config.toml
model = "multi-label image tagger"
train_examples = 90422
translate = 0.12
hidden_act = "relu"
avg_pool_shortcut = true
muon_scale = "match_rms_adamw"
orthogonalizer = "newton_schulz_5"
epochs = 13.6
final_lr_fraction = 0
Rows from block 12 of a small multi-label image tagger, named by matrix and row number. Rows with one number belong to one channel. Each number is 50 + 15 x the weight over its row's rms, rounded and kept within 0 to 99. All counts start at 0.
After each channel's rows are labels from the 100 images, of 14976, where the channel reaches its highest value: "top examples" is what is common among them. Only what is clearly more common there than usual is listed. The data: photos of plants and fungi (iNaturalist). In brackets: how many of the 100, against the usual share in percent.
# convs0: first 3x3 conv (model.blocks.12.convs.0.weight, 144x144x3x3, each kernel summed), inputs 0-143
# convs1: second 3x3 conv (model.blocks.12.convs.1.weight, 144x144x3x3, transposed, each kernel summed), outputs 0-143

convs0.23:57 63 34 26 33 37 68 52 35 29 67 53 36 67 47 31 22 41 59 90 24 38 43 54 42 53 40 30 35 57 60 39 47 33 36 60 54 40 40 23 50 54 34 70 14 51 25 34 70 52 52 46 66 57 41 56 43 49 13 60 91 39 41 40 34 58 48 51 51 41 49 37 48 38 32 35 21 37 29 51 62 47 61 29 40 61 31 72 65 48 32 68 29 48 37 41 50 34 46 68 66 42 34 72 50 53 78 33 35 82 49 66 38 59 30 34 44 53 79 56 43 40 31 37 20 52 49 47 44 26 55 56 51 28 58 63 42 46 48 49 48 51 67 57
convs1.23:36 52 53 49 60 38 49 53 35 25 38 58 24 68 56 60 61 53 58 53 37 56 58 44 67 53 47 61 33 46 80 66 67 71 67 37 59 04 63 48 58 64 51 45 47 49 47 35 39 35 60 36 61 43 44 40 52 73 39 38 67 39 24 55 46 57 30 54 65 54 41 48 73 40 41 68 51 84 41 65 62 48 53 58 44 45 57 44 42 51 39 43 54 42 59 49 36 39 43 80 94 35 42 48 56 72 43 44 58 48 48 49 75 47 32 07 69 34 41 39 45 78 13 39 35 02 45 24 25 49 45 46 38 40 58 52 37 58 44 71 49 14 47 44
top examples: order Asparagales (65 vs 4.4); family: Asparagaceae (62 vs 2.5); text has "yucca" (48 vs 1)

convs0.116:46 68 33 55 49 44 65 43 72 54 64 45 49 41 84 57 59 67 49 27 41 27 41 37 34 55 69 57 63 53 39 72 36 63 27 19 44 30 59 50 40 52 53 37 30 66 71 47 41 53 49 18 68 55 43 85 41 53 38 25 58 32 16 63 44 51 32 82 25 37 27 50 28 47 41 47 53 35 48 48 33 59 48 45 50 48 42 81 44 50 52 18 42 54 22 55 47 41 62 47 57 53 50 18 57 76 43 31 26 50 43 39 69 48 27 65 45 60 61 66 45 18 35 31 55 48 74 49 37 43 68 42 68 32 41 33 56 50 50 76 41 29 69 47
convs1.116:75 63 82 54 60 43 69 69 51 58 76 67 52 65 64 61 36 54 56 53 51 23 50 46 51 59 36 39 66 44 47 50 27 56 43 45 51 33 57 13 72 40 50 79 33 46 58 77 43 45 71 31 66 39 43 46 38 58 56 46 21 28 42 49 63 29 57 47 52 58 69 35 31 62 44 56 79 46 75 69 57 61 60 63 62 50 46 72 42 29 43 48 50 81 51 50 54 18 71 53 61 45 32 48 62 49 32 53 08 54 71 42 70 23 52 70 53 51 32 71 58 63 43 54 70 49 34 54 36 49 41 76 67 21 63 33 53 46 45 74 63 29 66 43
top examples: order Asparagales (50 vs 4.4); family: Asparagaceae (49 vs 2.5); text has "yucca" (42 vs 1)

convs0.56:49 41 48 46 39 79 17 68 59 47 31 24 41 44 26 49 17 48 50 83 58 44 63 68 31 49 40 75 50 32 45 35 55 37 26 32 43 48 56 51 57 39 34 58 40 37 61 47 57 38 76 44 58 39 44 84 71 54 80 46 30 39 28 66 54 40 44 68 54 30 20 47 47 51 68 33 38 65 56 44 43 61 43 34 29 61 47 47 55 48 59 71 83 28 57 61 27 69 42 32 57 33 77 46 35 28 53 41 56 35 52 50 72 59 35 37 22 37 37 63 25 89 51 41 50 47 76 47 66 63 40 49 48 41 44 25 55 50 33 48 56 47 51 62
convs1.56:34 52 56 35 54 37 65 73 66 54 69 51 34 68 57 49 41 49 56 54 69 52 39 35 14 79 61 40 58 54 51 60 57 33 37 52 44 48 35 57 56 32 62 43 39 61 54 61 60 77 48 64 55 60 42 71 73 74 48 58 19 57 40 51 59 62 62 53 41 42 34 60 64 37 71 46 51 25 39 49 23 26 42 49 64 62 62 35 63 56 77 57 54 46 61 49 46 39 75 73 35 58 48 31 43 32 40 43 33 52 30 53 54 40 78 00 42 32 33 45 64 67 31 38 19 55 48 35 49 71 71 74 45 47 44 47 47 68 43 72 39 21 34 90
top examples: kingdom Fungi (57 vs 3.5); phylum Ascomycota (36 vs 1.4)

convs0.134:51 42 56 36 73 39 80 62 35 23 63 68 46 51 19 57 52 52 45 48 47 38 55 41 50 36 66 23 67 36 47 53 41 59 74 31 27 37 24 48 17 29 45 15 40 39 25 25 51 47 24 47 45 20 51 65 50 29 70 48 43 37 25 60 33 59 54 58 46 42 70 84 44 38 38 21 51 38 34 58 29 57 16 31 51 61 38 63 49 35 49 41 46 64 63 57 45 46 43 47 83 42 47 42 54 36 59 53 43 65 50 56 46 57 73 57 50 28 45 57 52 58 47 28 42 54 39 55 27 59 79 37 42 37 56 48 30 31 92 43 63 52 61 40
convs1.134:61 48 38 33 59 80 41 70 40 38 56 76 33 51 39 54 47 73 48 38 26 51 76 46 56 55 62 65 41 35 50 46 32 63 66 51 47 15 59 62 70 59 71 71 41 53 55 48 28 50 62 21 73 41 66 55 43 49 75 59 24 66 52 33 48 31 62 27 24 47 53 26 73 62 59 62 65 75 35 72 30 53 66 55 56 53 56 72 42 47 57 64 68 56 42 57 55 51 52 20 55 54 65 59 67 38 55 26 40 33 64 51 56 25 54 70 40 59 53 59 45 63 62 54 61 52 91 34 52 39 27 30 69 71 75 63 27 58 68 60 48 54 73 23
top examples: order Asparagales (62 vs 4.4); family: Asparagaceae (57 vs 2.5); text has "yucca" (42 vs 1)

convs0.117:37 60 40 66 50 71 62 81 56 36 63 45 24 41 83 56 48 31 59 35 39 39 57 53 38 51 61 30 46 33 34 50 86 74 52 63 59 63 35 48 41 42 66 58 42 58 56 35 59 84 51 44 77 48 30 59 51 40 27 50 42 51 39 59 48 71 66 48 58 54 62 46 50 73 44 72 56 62 47 66 69 29 21 25 26 41 50 60 48 43 53 36 24 63 31 19 25 58 48 46 67 58 45 54 60 26 48 51 39 31 51 32 50 59 35 77 68 22 44 54 48 17 29 31 32 64 31 40 28 29 63 34 66 25 47 45 32 44 59 57 69 67 62 54
convs1.117:33 43 49 70 43 43 41 53 44 55 58 65 62 93 47 55 52 80 73 54 69 31 50 45 64 89 58 79 74 43 33 53 40 45 56 47 46 47 37 40 46 69 40 22 48 80 62 54 59 42 53 68 31 39 40 53 50 65 52 79 36 34 62 27 65 69 30 40 46 57 25 62 66 35 61 40 74 58 53 33 73 46 27 66 53 72 55 56 28 48 37 60 36 44 67 43 33 39 60 67 42 35 15 34 35 76 81 34 35 54 46 63 52 19 55 47 41 24 37 47 46 40 64 77 54 25 60 36 54 57 47 47 45 32 50 63 44 27 34 54 41 59 49 41
top examples: order Ranunculales (27 vs 4.2); order Asparagales (27 vs 4.4)

convs0.45:36 55 46 35 71 51 65 57 47 27 48 53 29 44 32 54 62 43 43 49 41 23 44 26 44 70 44 25 19 14 55 61 43 56 47 31 45 48 16 62 28 68 52 37 54 43 51 08 54 75 42 33 40 31 71 54 44 68 33 55 70 59 54 54 45 79 71 34 57 59 37 43 35 41 38 43 51 40 42 32 23 40 39 24 55 61 53 35 48 69 52 38 39 30 64 33 40 67 45 57 51 56 23 26 64 49 47 33 41 80 68 50 57 56 56 19 64 40 26 50 44 26 50 35 12 38 47 62 44 39 61 54 57 23 33 62 48 30 43 43 62 37 52 39
convs1.45:33 34 57 20 78 50 45 25 61 58 59 37 60 56 49 46 31 72 77 38 47 59 68 73 37 49 43 49 21 60 49 59 18 63 43 22 37 39 46 55 64 39 48 32 63 41 46 62 62 61 81 41 65 51 64 73 58 46 34 66 55 44 44 39 24 57 46 54 42 20 49 53 84 28 79 37 60 68 43 67 53 31 52 41 27 52 73 40 48 41 51 38 40 50 70 53 57 68 47 55 69 51 26 38 39 42 65 12 31 55 39 30 34 76 65 51 50 58 46 40 39 69 35 33 19 50 54 42 61 63 45 43 51 65 31 55 70 49 23 60 54 65 19 60
top examples: phylum Basidiomycota (53 vs 2.1); class Agaricomycetes (53 vs 2.1); kingdom Fungi (53 vs 3.5); order: Polyporales (36 vs 1.3)

convs0.114:50 24 69 41 32 68 26 71 50 40 55 51 50 61 37 77 62 43 48 16 34 68 23 49 68 25 73 42 29 72 52 31 43 78 36 19 62 60 53 40 53 49 64 60 44 68 36 77 39 66 75 74 51 62 52 42 43 65 34 63 40 42 56 48 41 43 36 36 56 70 69 44 43 43 27 69 54 48 38 65 19 64 47 54 54 82 57 44 54 63 54 60 58 48 58 80 41 53 52 52 39 75 60 46 60 46 41 31 35 44 38 27 31 24 64 48 29 68 40 48 34 42 79 39 45 30 63 52 48 56 68 59 70 42 49 33 41 57 22 54 66 31 73 67
convs1.114:51 63 49 51 67 56 38 52 65 55 51 37 48 59 65 66 50 57 67 55 74 52 61 49 82 46 75 43 42 40 53 45 45 33 34 32 52 22 47 51 47 50 66 63 40 61 38 72 46 36 33 08 53 26 48 58 49 74 20 35 50 78 65 44 31 50 19 70 43 59 41 53 42 76 59 44 57 50 31 60 49 45 67 24 73 54 57 37 62 42 75 50 51 41 54 49 16 39 79 51 36 40 34 61 69 39 44 48 58 46 15 86 11 61 32 27 54 49 35 54 63 41 42 21 64 42 51 39 58 72 49 62 44 33 73 43 51 37 55 65 49 47 21 59
top examples: kingdom Fungi (30 vs 3.5)

convs0.90:53 55 45 62 52 62 38 55 54 40 64 68 68 33 64 46 44 36 51 57 54 74 82 26 34 60 62 60 46 58 62 54 46 74 35 29 66 42 51 35 46 42 60 20 36 60 78 63 53 62 52 34 51 40 67 32 38 73 34 67 25 62 34 40 29 34 34 33 41 53 73 45 60 42 26 53 66 82 51 40 54 62 35 37 81 52 47 33 51 47 17 25 48 67 60 44 36 68 69 27 54 55 55 20 63 34 52 76 49 35 53 50 59 30 26 45 35 80 48 12 53 76 33 32 56 25 40 46 45 73 62 44 50 54 38 50 52 41 42 77 43 56 46 39
convs1.90:36 43 34 41 54 51 54 44 56 28 56 49 35 65 55 55 55 70 69 43 63 42 81 59 32 54 47 80 37 53 60 72 62 13 81 61 39 51 64 64 52 42 38 48 59 49 23 51 77 41 58 57 40 62 48 27 56 60 49 52 53 52 68 60 74 60 72 39 29 48 41 57 75 35 76 60 76 59 20 50 18 39 26 29 41 58 55 56 31 56 78 74 70 47 71 45 40 71 68 66 57 41 42 59 40 41 53 41 62 68 47 61 35 15 53 61 63 72 40 60 45 50 43 42 44 43 19 53 53 41 35 41 36 62 62 64 54 31 19 51 58 80 24 58
top examples: kingdom Fungi (73 vs 3.5); phylum Basidiomycota (72 vs 2.1); class Agaricomycetes (72 vs 2.1); order: Polyporales (50 vs 1.3)

convs0.18:30 32 53 62 48 54 47 08 51 38 56 41 46 67 49 45 52 55 44 42 58 47 40 64 56 76 68 71 45 56 50 46 51 35 39 46 70 11 59 56 74 51 31 75 54 59 40 45 49 42 51 54 52 46 47 42 40 58 34 52 49 40 68 07 62 47 67 43 59 77 53 52 81 30 57 70 20 52 60 33 61 50 59 44 69 40 41 55 31 67 53 54 63 41 78 63 60 99 54 33 46 59 57 58 35 58 55 40 30 42 33 49 55 62 16 18 41 47 67 35 72 69 67 59 45 37 40 47 75 40 49 35 29 53 36 29 53 66 20 33 48 34 37 52
convs1.18:35 21 47 50 45 50 67 16 74 32 89 44 39 74 48 75 52 64 61 78 51 69 45 69 80 58 43 27 50 41 52 81 40 54 42 56 49 47 46 75 72 51 74 43 58 42 37 61 57 59 52 61 48 35 41 44 32 35 51 53 45 62 62 41 37 47 48 28 54 79 51 45 66 36 57 53 58 55 40 60 35 45 53 47 28 32 60 48 65 51 44 55 68 35 74 35 50 96 53 45 42 53 43 33 65 41 50 23 78 63 48 44 38 65 11 34 31 50 28 43 35 53 50 47 54 42 60 76 59 37 38 60 39 34 39 70 69 63 46 68 48 35 16 57
top examples: class Polypodiopsida (57 vs 4.2); text has "fern" (52 vs 3); order Polypodiales (44 vs 3.3)

convs0.74:52 34 66 23 51 49 47 40 50 53 56 54 53 13 43 50 30 25 65 39 40 83 50 32 57 38 63 38 77 41 52 48 40 44 44 51 61 50 55 51 44 32 56 28 35 58 43 47 55 38 48 48 55 36 53 43 61 75 32 50 75 65 63 72 49 41 80 50 45 42 60 39 33 38 25 36 87 65 20 40 25 39 25 21 61 58 57 68 67 51 36 66 72 34 71 29 57 47 15 66 55 25 51 78 63 51 59 37 47 61 46 49 41 23 49 47 47 75 28 83 55 47 18 75 36 28 62 48 39 62 47 65 60 55 54 54 52 60 48 68 55 63 41 45
convs1.74:68 29 51 54 60 53 45 60 47 39 31 27 74 59 75 54 33 84 54 19 60 36 69 21 46 62 64 40 72 43 40 50 62 40 42 35 71 53 52 39 26 59 58 66 46 13 65 31 54 58 46 62 50 47 36 57 23 56 23 53 80 50 58 54 76 48 64 52 46 37 54 54 62 56 82 70 61 38 20 52 30 77 54 70 45 77 60 36 70 48 35 62 46 29 48 45 59 59 32 77 54 55 58 71 38 53 51 34 27 64 48 55 51 37 55 47 68 57 41 31 32 74 66 41 54 67 67 42 32 54 65 34 60 41 54 33 32 56 58 64 58 80 25 51
top examples: phylum Basidiomycota (35 vs 2.1); class Agaricomycetes (35 vs 2.1); kingdom Fungi (35 vs 3.5)

convs0.38:35 41 39 57 39 90 17 40 63 37 59 46 53 42 35 48 85 51 38 32 38 42 82 64 47 68 53 38 73 36 24 56 34 82 26 50 53 47 42 55 59 70 49 43 64 29 57 28 53 22 76 29 43 48 44 37 41 41 31 51 48 40 47 68 46 47 47 28 63 26 51 86 40 40 35 53 50 38 45 41 52 46 48 52 57 51 24 43 66 25 61 29 22 34 46 54 29 55 80 25 68 71 41 59 53 57 40 05 59 47 42 54 44 31 52 70 42 47 44 18 58 56 57 46 47 44 53 35 40 59 49 20 43 40 60 45 57 43 43 42 64 36 69 49
convs1.38:42 17 30 36 78 33 52 44 67 42 37 44 55 54 59 41 42 48 68 46 36 60 44 49 38 41 14 33 40 51 52 73 56 33 40 47 56 34 70 55 53 77 32 81 09 77 58 44 56 16 69 54 42 50 48 53 49 32 66 61 63 42 46 49 38 73 56 36 27 56 65 24 65 61 55 37 62 72 31 41 39 48 84 48 55 60 61 53 56 80 26 66 57 62 49 43 61 50 36 52 63 56 49 54 64 48 48 26 24 62 44 72 53 40 75 65 54 63 74 75 49 40 46 39 37 62 52 72 36 68 53 53 47 25 45 23 32 43 43 77 64 65 59 54
top examples: phylum Basidiomycota (32 vs 2.1); class Agaricomycetes (32 vs 2.1); order Agaricales (25 vs 0.9)

convs0.94:19 54 65 44 44 36 44 08 52 48 60 36 63 90 79 60 48 52 72 52 45 30 22 38 27 65 64 40 45 66 38 54 47 41 76 21 52 60 46 46 90 44 72 37 73 12 67 66 42 68 55 51 60 27 65 57 35 51 48 44 70 43 79 53 50 69 54 54 62 80 59 70 48 65 46 44 23 67 62 56 39 45 55 68 38 45 43 67 59 66 56 72 54 78 47 68 62 62 58 43 51 62 29 61 57 51 64 57 54 49 44 65 61 55 56 67 20 29 47 45 54 50 36 63 45 46 59 50 44 60 61 76 54 49 53 35 54 73 54 71 68 69 42 49
convs1.94:50 73 51 30 39 42 77 57 49 40 41 46 42 59 35 31 64 47 50 27 44 82 47 44 51 65 58 44 47 64 39 62 33 40 54 71 57 40 43 64 40 46 58 44 38 49 60 58 49 13 42 38 32 56 57 46 35 41 20 42 26 35 07 18 52 12 43 42 39 34 34 50 29 60 63 48 55 39 71 43 38 19 20 33 55 13 44 35 36 52 45 56 63 07 47 51 46 58 31 47 17 47 38 66 39 58 42 60 33 17 33 52 40 35 46 39 49 45 21 34 52 38 31 42 40 42 73 54 61 50 35 65 45 45 42 44 54 53 45 46 41 20 42 49
top examples: order Asterales (60 vs 11.2); family: Asteraceae (60 vs 10.9)

convs0.59:41 29 40 46 43 54 41 56 41 55 37 53 59 77 43 23 50 50 50 33 65 62 35 32 72 46 29 50 38 67 56 59 00 43 55 50 41 51 38 49 71 62 66 50 30 53 60 40 52 33 77 79 60 40 60 48 42 55 31 59 47 97 37 51 67 41 59 57 64 34 37 46 48 39 91 52 37 13 30 61 36 33 42 24 37 58 65 53 49 54 66 72 32 20 46 60 34 23 47 50 70 44 33 62 51 52 11 41 30 48 50 44 35 46 43 60 39 47 47 64 63 51 38 45 54 48 50 67 49 58 28 38 66 33 41 38 46 61 25 62 48 63 51 79
convs1.59:53 38 45 21 37 55 21 15 34 29 54 40 48 75 67 87 64 63 35 40 30 51 49 49 47 64 29 37 55 52 38 50 39 20 38 48 56 16 64 54 46 31 65 38 54 69 38 35 41 54 43 30 28 41 49 63 28 53 52 38 68 29 48 51 61 36 65 47 38 52 32 46 50 42 43 53 52 77 62 53 53 61 52 68 42 63 23 47 68 41 68 44 39 50 83 39 63 88 71 40 58 54 31 28 65 63 39 56 32 68 48 43 43 41 59 40 60 42 47 56 45 30 70 59 34 65 50 61 43 51 89 65 44 71 46 14 50 53 53 73 68 37 72 45
top examples: class Polypodiopsida (60 vs 4.2); text has "fern" (55 vs 3); order Polypodiales (52 vs 3.3)

convs0.4:37 48 35 38 63 20 54 55 51 58 78 53 80 40 47 49 73 42 55 39 52 32 49 62 73 62 59 58 41 25 54 58 40 22 29 49 67 46 40 27 38 39 52 46 69 57 16 59 54 06 41 52 61 37 44 31 45 56 52 60 20 44 42 51 41 35 51 87 43 43 66 58 70 59 60 43 49 14 50 51 62 33 49 60 64 51 59 61 28 48 64 22 61 64 40 52 82 53 63 38 32 54 52 25 22 61 36 40 46 34 49 51 58 58 45 52 22 49 44 57 53 71 32 49 37 30 47 32 63 43 47 28 49 67 83 38 39 58 44 73 69 46 32 76
convs1.4:23 49 33 35 33 41 65 48 40 48 44 49 09 48 65 71 38 46 48 34 35 59 47 46 53 36 44 61 60 50 62 67 27 38 72 60 15 29 63 53 48 31 41 56 47 38 56 62 58 50 74 87 45 23 35 52 30 31 73 61 53 42 35 77 36 59 35 50 55 60 43 42 62 31 42 78 49 38 42 29 80 60 41 48 55 45 30 37 54 37 44 45 42 52 72 69 99 59 71 44 42 37 65 40 56 64 26 40 65 61 47 26 34 52 63 65 53 60 31 57 49 53 34 61 49 53 24 34 60 28 24 52 45 52 40 38 61 60 26 57 56 36 20 46
top examples: order Fabales (27 vs 6.1); family: Fabaceae (27 vs 6.1)

convs0.122:42 48 13 37 68 60 50 15 29 46 60 64 43 36 67 58 48 49 51 34 31 78 70 36 49 73 41 38 60 57 23 59 31 44 52 39 62 21 35 70 30 58 49 55 55 48 42 50 41 19 32 71 47 29 62 54 67 31 46 21 38 45 50 36 81 36 47 37 34 31 64 23 46 38 32 57 39 54 50 35 58 21 61 58 43 55 39 56 43 46 54 51 66 64 41 31 55 45 68 58 58 29 03 61 38 55 68 58 63 61 36 57 60 52 44 47 83 52 77 58 51 51 31 53 26 68 58 37 47 48 65 44 53 29 32 44 83 28 45 48 59 55 50 70
convs1.122:35 40 45 49 77 31 85 57 54 83 63 58 60 55 35 47 42 65 76 53 67 61 59 46 51 25 35 42 32 72 49 56 31 55 50 36 72 42 48 53 76 51 18 63 64 82 58 32 33 30 60 53 85 75 47 48 66 46 88 63 60 56 34 59 42 42 31 47 58 44 45 36 44 63 56 70 38 67 33 57 50 44 36 78 47 62 49 43 66 44 34 50 71 43 24 56 55 50 68 51 51 32 34 38 48 64 47 19 56 59 33 51 34 47 55 62 41 42 38 42 41 36 63 39 10 58 91 65 34 33 52 48 58 52 68 50 32 64 38 62 59 60 34 64
top examples: class: Liliopsida (34 vs 9.4); order Asparagales (29 vs 4.4); family: Asparagaceae (29 vs 2.5)

convs0.1:46 39 64 30 36 57 43 57 49 60 53 45 45 56 27 51 93 39 61 21 54 65 59 76 46 42 47 48 74 58 35 59 50 32 52 38 71 46 51 53 57 65 54 23 33 56 32 58 60 55 47 44 40 34 39 49 08 63 43 45 53 43 65 56 75 36 22 49 32 44 68 34 39 37 87 53 52 69 59 66 56 58 62 38 32 48 86 72 47 63 57 72 38 71 67 45 74 40 45 51 56 37 48 68 14 49 64 61 54 58 37 31 70 46 54 93 38 38 60 78 42 50 67 63 35 38 55 38 20 44 22 57 61 62 48 35 45 45 26 56 58 50 54 53
convs1.1:32 42 56 44 51 30 68 43 61 57 36 37 43 45 47 31 32 59 51 39 38 35 29 59 62 49 53 62 37 63 59 52 36 37 43 60 49 65 27 67 48 63 49 63 58 51 62 58 55 22 30 31 38 08 67 57 50 50 38 54 55 49 50 45 27 48 45 34 67 48 39 40 67 51 42 63 07 23 44 62 65 59 61 54 58 67 37 23 23 46 66 76 56 42 48 50 35 46 67 57 43 47 54 66 47 48 58 50 65 62 38 63 55 47 31 00 45 41 52 38 41 83 44 17 68 47 78 58 71 36 79 48 80 79 28 41 50 59 44 61 52 33 36 41
top examples: kingdom Fungi (45 vs 3.5); class Agaricomycetes (36 vs 2.1); phylum Basidiomycota (36 vs 2.1)

convs0.52:41 68 63 32 32 49 79 50 40 23 30 64 70 55 49 71 54 46 39 36 65 57 52 41 43 22 35 33 50 36 74 46 46 56 42 39 56 30 52 24 59 67 49 72 28 58 24 44 57 73 24 74 38 24 37 49 51 69 22 39 63 63 46 66 50 42 52 62 47 49 53 25 61 36 45 70 58 66 25 53 39 50 33 63 47 43 60 40 62 90 30 49 54 87 57 47 40 11 40 48 57 72 35 65 54 33 40 47 36 53 62 34 47 45 42 45 40 43 46 43 56 55 36 40 62 37 42 49 62 42 54 58 60 25 68 87 68 46 75 25 27 31 35 51
convs1.52:89 25 46 59 60 68 35 58 18 65 38 43 46 59 60 47 33 56 82 30 47 51 38 57 40 56 59 35 37 32 36 57 52 17 45 50 53 19 72 56 35 55 52 51 50 48 43 58 47 18 53 46 49 30 64 56 41 65 55 59 42 59 35 42 48 55 40 53 62 51 86 57 29 61 69 55 54 44 69 47 66 66 14 46 57 23 42 23 50 42 38 61 57 59 66 87 29 55 34 31 32 55 40 47 38 52 65 49 72 47 37 55 52 74 55 73 35 34 51 46 57 49 42 55 56 26 56 59 60 34 34 53 45 56 49 76 76 38 84 74 85 31 52 54
top examples: class Polypodiopsida (42 vs 4.2); text has "fern" (40 vs 3); order Polypodiales (33 vs 3.3)

convs0.138:36 27 51 44 66 63 60 27 43 26 59 23 53 59 48 75 79 46 41 32 46 63 19 53 65 51 50 47 53 48 47 44 56 50 58 85 64 44 51 59 62 34 59 55 31 42 26 71 48 44 29 55 52 74 48 48 49 31 33 56 51 40 56 43 69 69 62 40 55 53 45 55 49 72 63 40 61 37 53 58 68 57 70 71 41 51 41 30 45 63 31 50 55 47 40 63 40 11 47 34 40 13 57 75 29 70 56 30 33 50 48 49 43 60 76 48 58 18 73 37 30 71 31 71 68 17 54 43 50 83 58 39 45 45 45 16 51 71 42 65 51 25 37 54
convs1.138:59 79 69 57 78 52 62 35 62 32 50 42 29 57 54 46 39 31 82 34 32 32 46 36 40 66 81 59 45 41 39 56 31 49 52 52 57 62 50 57 65 58 71 64 41 80 28 41 53 49 53 34 47 42 62 42 43 51 83 54 47 37 35 53 56 56 52 29 50 54 61 44 45 25 56 50 30 41 53 33 48 65 62 71 83 57 71 56 64 46 44 68 65 69 52 53 39 58 40 52 58 57 39 34 43 34 24 26 60 70 31 73 56 42 79 68 61 61 82 61 47 42 47 36 29 59 79 73 55 18 62 27 57 35 58 26 49 58 72 54 80 40 50 24
top examples: order Asterales (38 vs 11.2); family: Asteraceae (38 vs 10.9)

convs0.33:56 33 52 28 34 37 53 77 49 42 62 38 42 37 52 36 41 57 52 32 49 48 66 32 59 64 27 59 53 49 09 37 52 41 54 72 42 44 59 48 39 70 77 31 37 57 62 38 48 53 48 62 62 45 48 37 32 38 37 50 76 33 55 26 69 58 42 45 42 38 35 65 27 26 64 52 36 31 24 51 51 49 59 55 52 14 56 28 49 51 33 85 49 14 62 36 50 42 04 59 43 40 63 44 44 38 79 52 39 76 60 42 37 56 51 47 45 84 81 42 54 43 59 42 65 35 63 49 51 44 78 49 57 57 40 66 41 32 47 42 19 37 35 70
convs1.33:90 49 71 52 50 63 42 67 67 52 40 57 58 66 37 66 39 30 55 56 61 32 70 72 57 51 60 33 37 86 52 45 55 65 56 43 45 63 56 43 59 67 54 39 54 72 62 51 30 68 46 88 44 53 61 43 52 76 21 56 78 29 53 43 47 66 54 82 43 42 54 29 63 84 52 54 35 60 58 60 36 36 55 53 44 48 75 64 51 43 48 57 80 68 39 27 46 65 54 53 74 36 39 68 61 31 53 52 29 63 53 62 77 13 63 42 44 46 53 65 25 76 58 34 67 49 59 74 51 19 43 18 58 62 50 60 50 54 41 51 36 50 42 66
top examples: order Asterales (53 vs 11.2); family: Asteraceae (53 vs 10.9)

convs0.141:02 59 40 44 34 65 27 77 49 20 46 67 53 39 52 49 28 40 41 49 83 27 85 40 36 30 36 61 50 26 73 35 30 48 42 42 50 46 47 36 66 46 66 45 44 38 60 74 53 54 60 44 20 52 58 62 53 42 51 58 57 48 70 40 31 45 34 45 71 55 42 50 46 49 52 37 59 54 55 54 25 60 57 37 50 61 63 30 24 44 45 67 30 66 49 58 36 37 44 35 47 67 41 34 32 24 36 55 52 48 46 18 25 66 73 64 34 19 48 71 71 54 75 46 69 58 28 32 42 45 37 23 42 58 30 56 38 64 55 39 39 57 31 38
convs1.141:44 40 57 15 35 47 67 32 56 32 66 55 70 45 56 43 52 81 43 55 47 37 37 41 71 50 40 42 46 45 43 53 49 33 73 51 47 40 59 59 63 29 54 52 61 24 52 32 64 47 33 63 19 32 53 58 58 72 53 36 45 70 53 53 35 95 36 52 44 32 39 70 52 40 60 31 99 60 30 42 46 43 33 56 75 64 47 51 58 73 30 65 47 77 43 51 57 63 69 60 41 42 61 25 47 49 56 53 58 55 65 55 54 48 28 79 29 38 46 37 50 56 67 48 54 43 40 51 66 62 34 42 92 74 68 78 69 56 54 39 35 63 50 52
top examples: order Fabales (27 vs 6.1); family: Fabaceae (27 vs 6.1)

convs0.137:28 27 28 50 37 52 49 61 44 42 40 45 41 18 64 53 61 97 48 48 42 55 44 52 55 57 57 38 53 37 79 30 43 46 36 16 33 30 41 46 57 21 60 58 54 33 28 48 30 41 27 64 76 78 31 49 60 46 59 55 32 60 55 50 28 42 39 63 61 53 61 92 61 43 76 41 48 71 46 56 41 51 68 58 61 45 72 56 46 52 36 50 54 30 47 65 42 37 32 58 54 06 55 55 63 41 55 50 47 43 56 52 31 66 58 55 34 39 25 45 64 53 55 29 48 49 77 40 65 64 77 75 49 57 76 85 59 41 44 35 28 45 43 39
convs1.137:54 55 60 38 56 48 64 49 41 46 60 58 40 43 25 70 40 33 71 38 66 42 52 57 56 45 47 60 76 53 39 34 28 11 45 69 62 34 68 49 73 55 40 79 33 29 66 32 45 49 60 35 30 45 31 56 72 68 37 37 60 70 64 50 72 53 65 59 16 46 60 66 04 57 11 83 69 45 41 50 33 47 36 50 36 51 54 59 46 45 62 60 60 49 46 57 79 56 74 29 33 51 43 48 49 71 35 70 57 43 59 51 48 88 44 52 54 68 47 61 59 52 60 34 79 47 53 48 68 66 71 57 54 43 43 48 76 80 43 40 62 66 50 42
top examples: order Asterales (27 vs 11.2); family: Asteraceae (27 vs 10.9)

convs0.84:39 59 38 33 72 63 52 69 81 45 47 44 72 48 67 30 56 49 52 34 44 73 61 66 51 42 52 72 44 25 73 51 69 54 29 63 55 36 45 36 47 53 47 43 62 54 53 39 64 63 23 40 57 49 21 50 48 74 31 50 35 62 50 56 48 51 81 49 61 58 52 53 79 61 46 36 44 53 28 38 26 41 31 43 56 83 62 36 44 50 35 38 62 39 55 40 31 30 24 40 74 34 44 68 28 73 86 54 13 52 66 63 36 49 87 48 42 53 52 40 39 27 53 54 56 57 59 60 03 64 41 31 47 51 68 41 68 55 50 35 28 43 55 51
convs1.84:67 57 26 52 49 34 53 41 40 46 47 49 71 33 45 60 46 59 53 54 35 52 42 32 52 61 10 42 71 44 39 35 38 54 47 47 49 68 45 38 62 47 43 54 52 58 42 52 66 68 21 50 42 57 40 55 56 48 30 68 50 69 61 53 47 42 43 09 56 33 47 70 41 77 58 45 79 52 57 42 70 51 60 43 61 74 55 59 43 50 29 81 28 47 48 71 56 26 58 17 62 92 30 44 60 75 56 46 79 35 44 54 69 81 29 49 62 50 48 72 49 48 51 33 81 43 39 28 48 63 63 74 73 51 62 46 43 66 93 66 55 38 46 32
top examples: order Asterales (27 vs 11.2); family: Asteraceae (27 vs 10.9)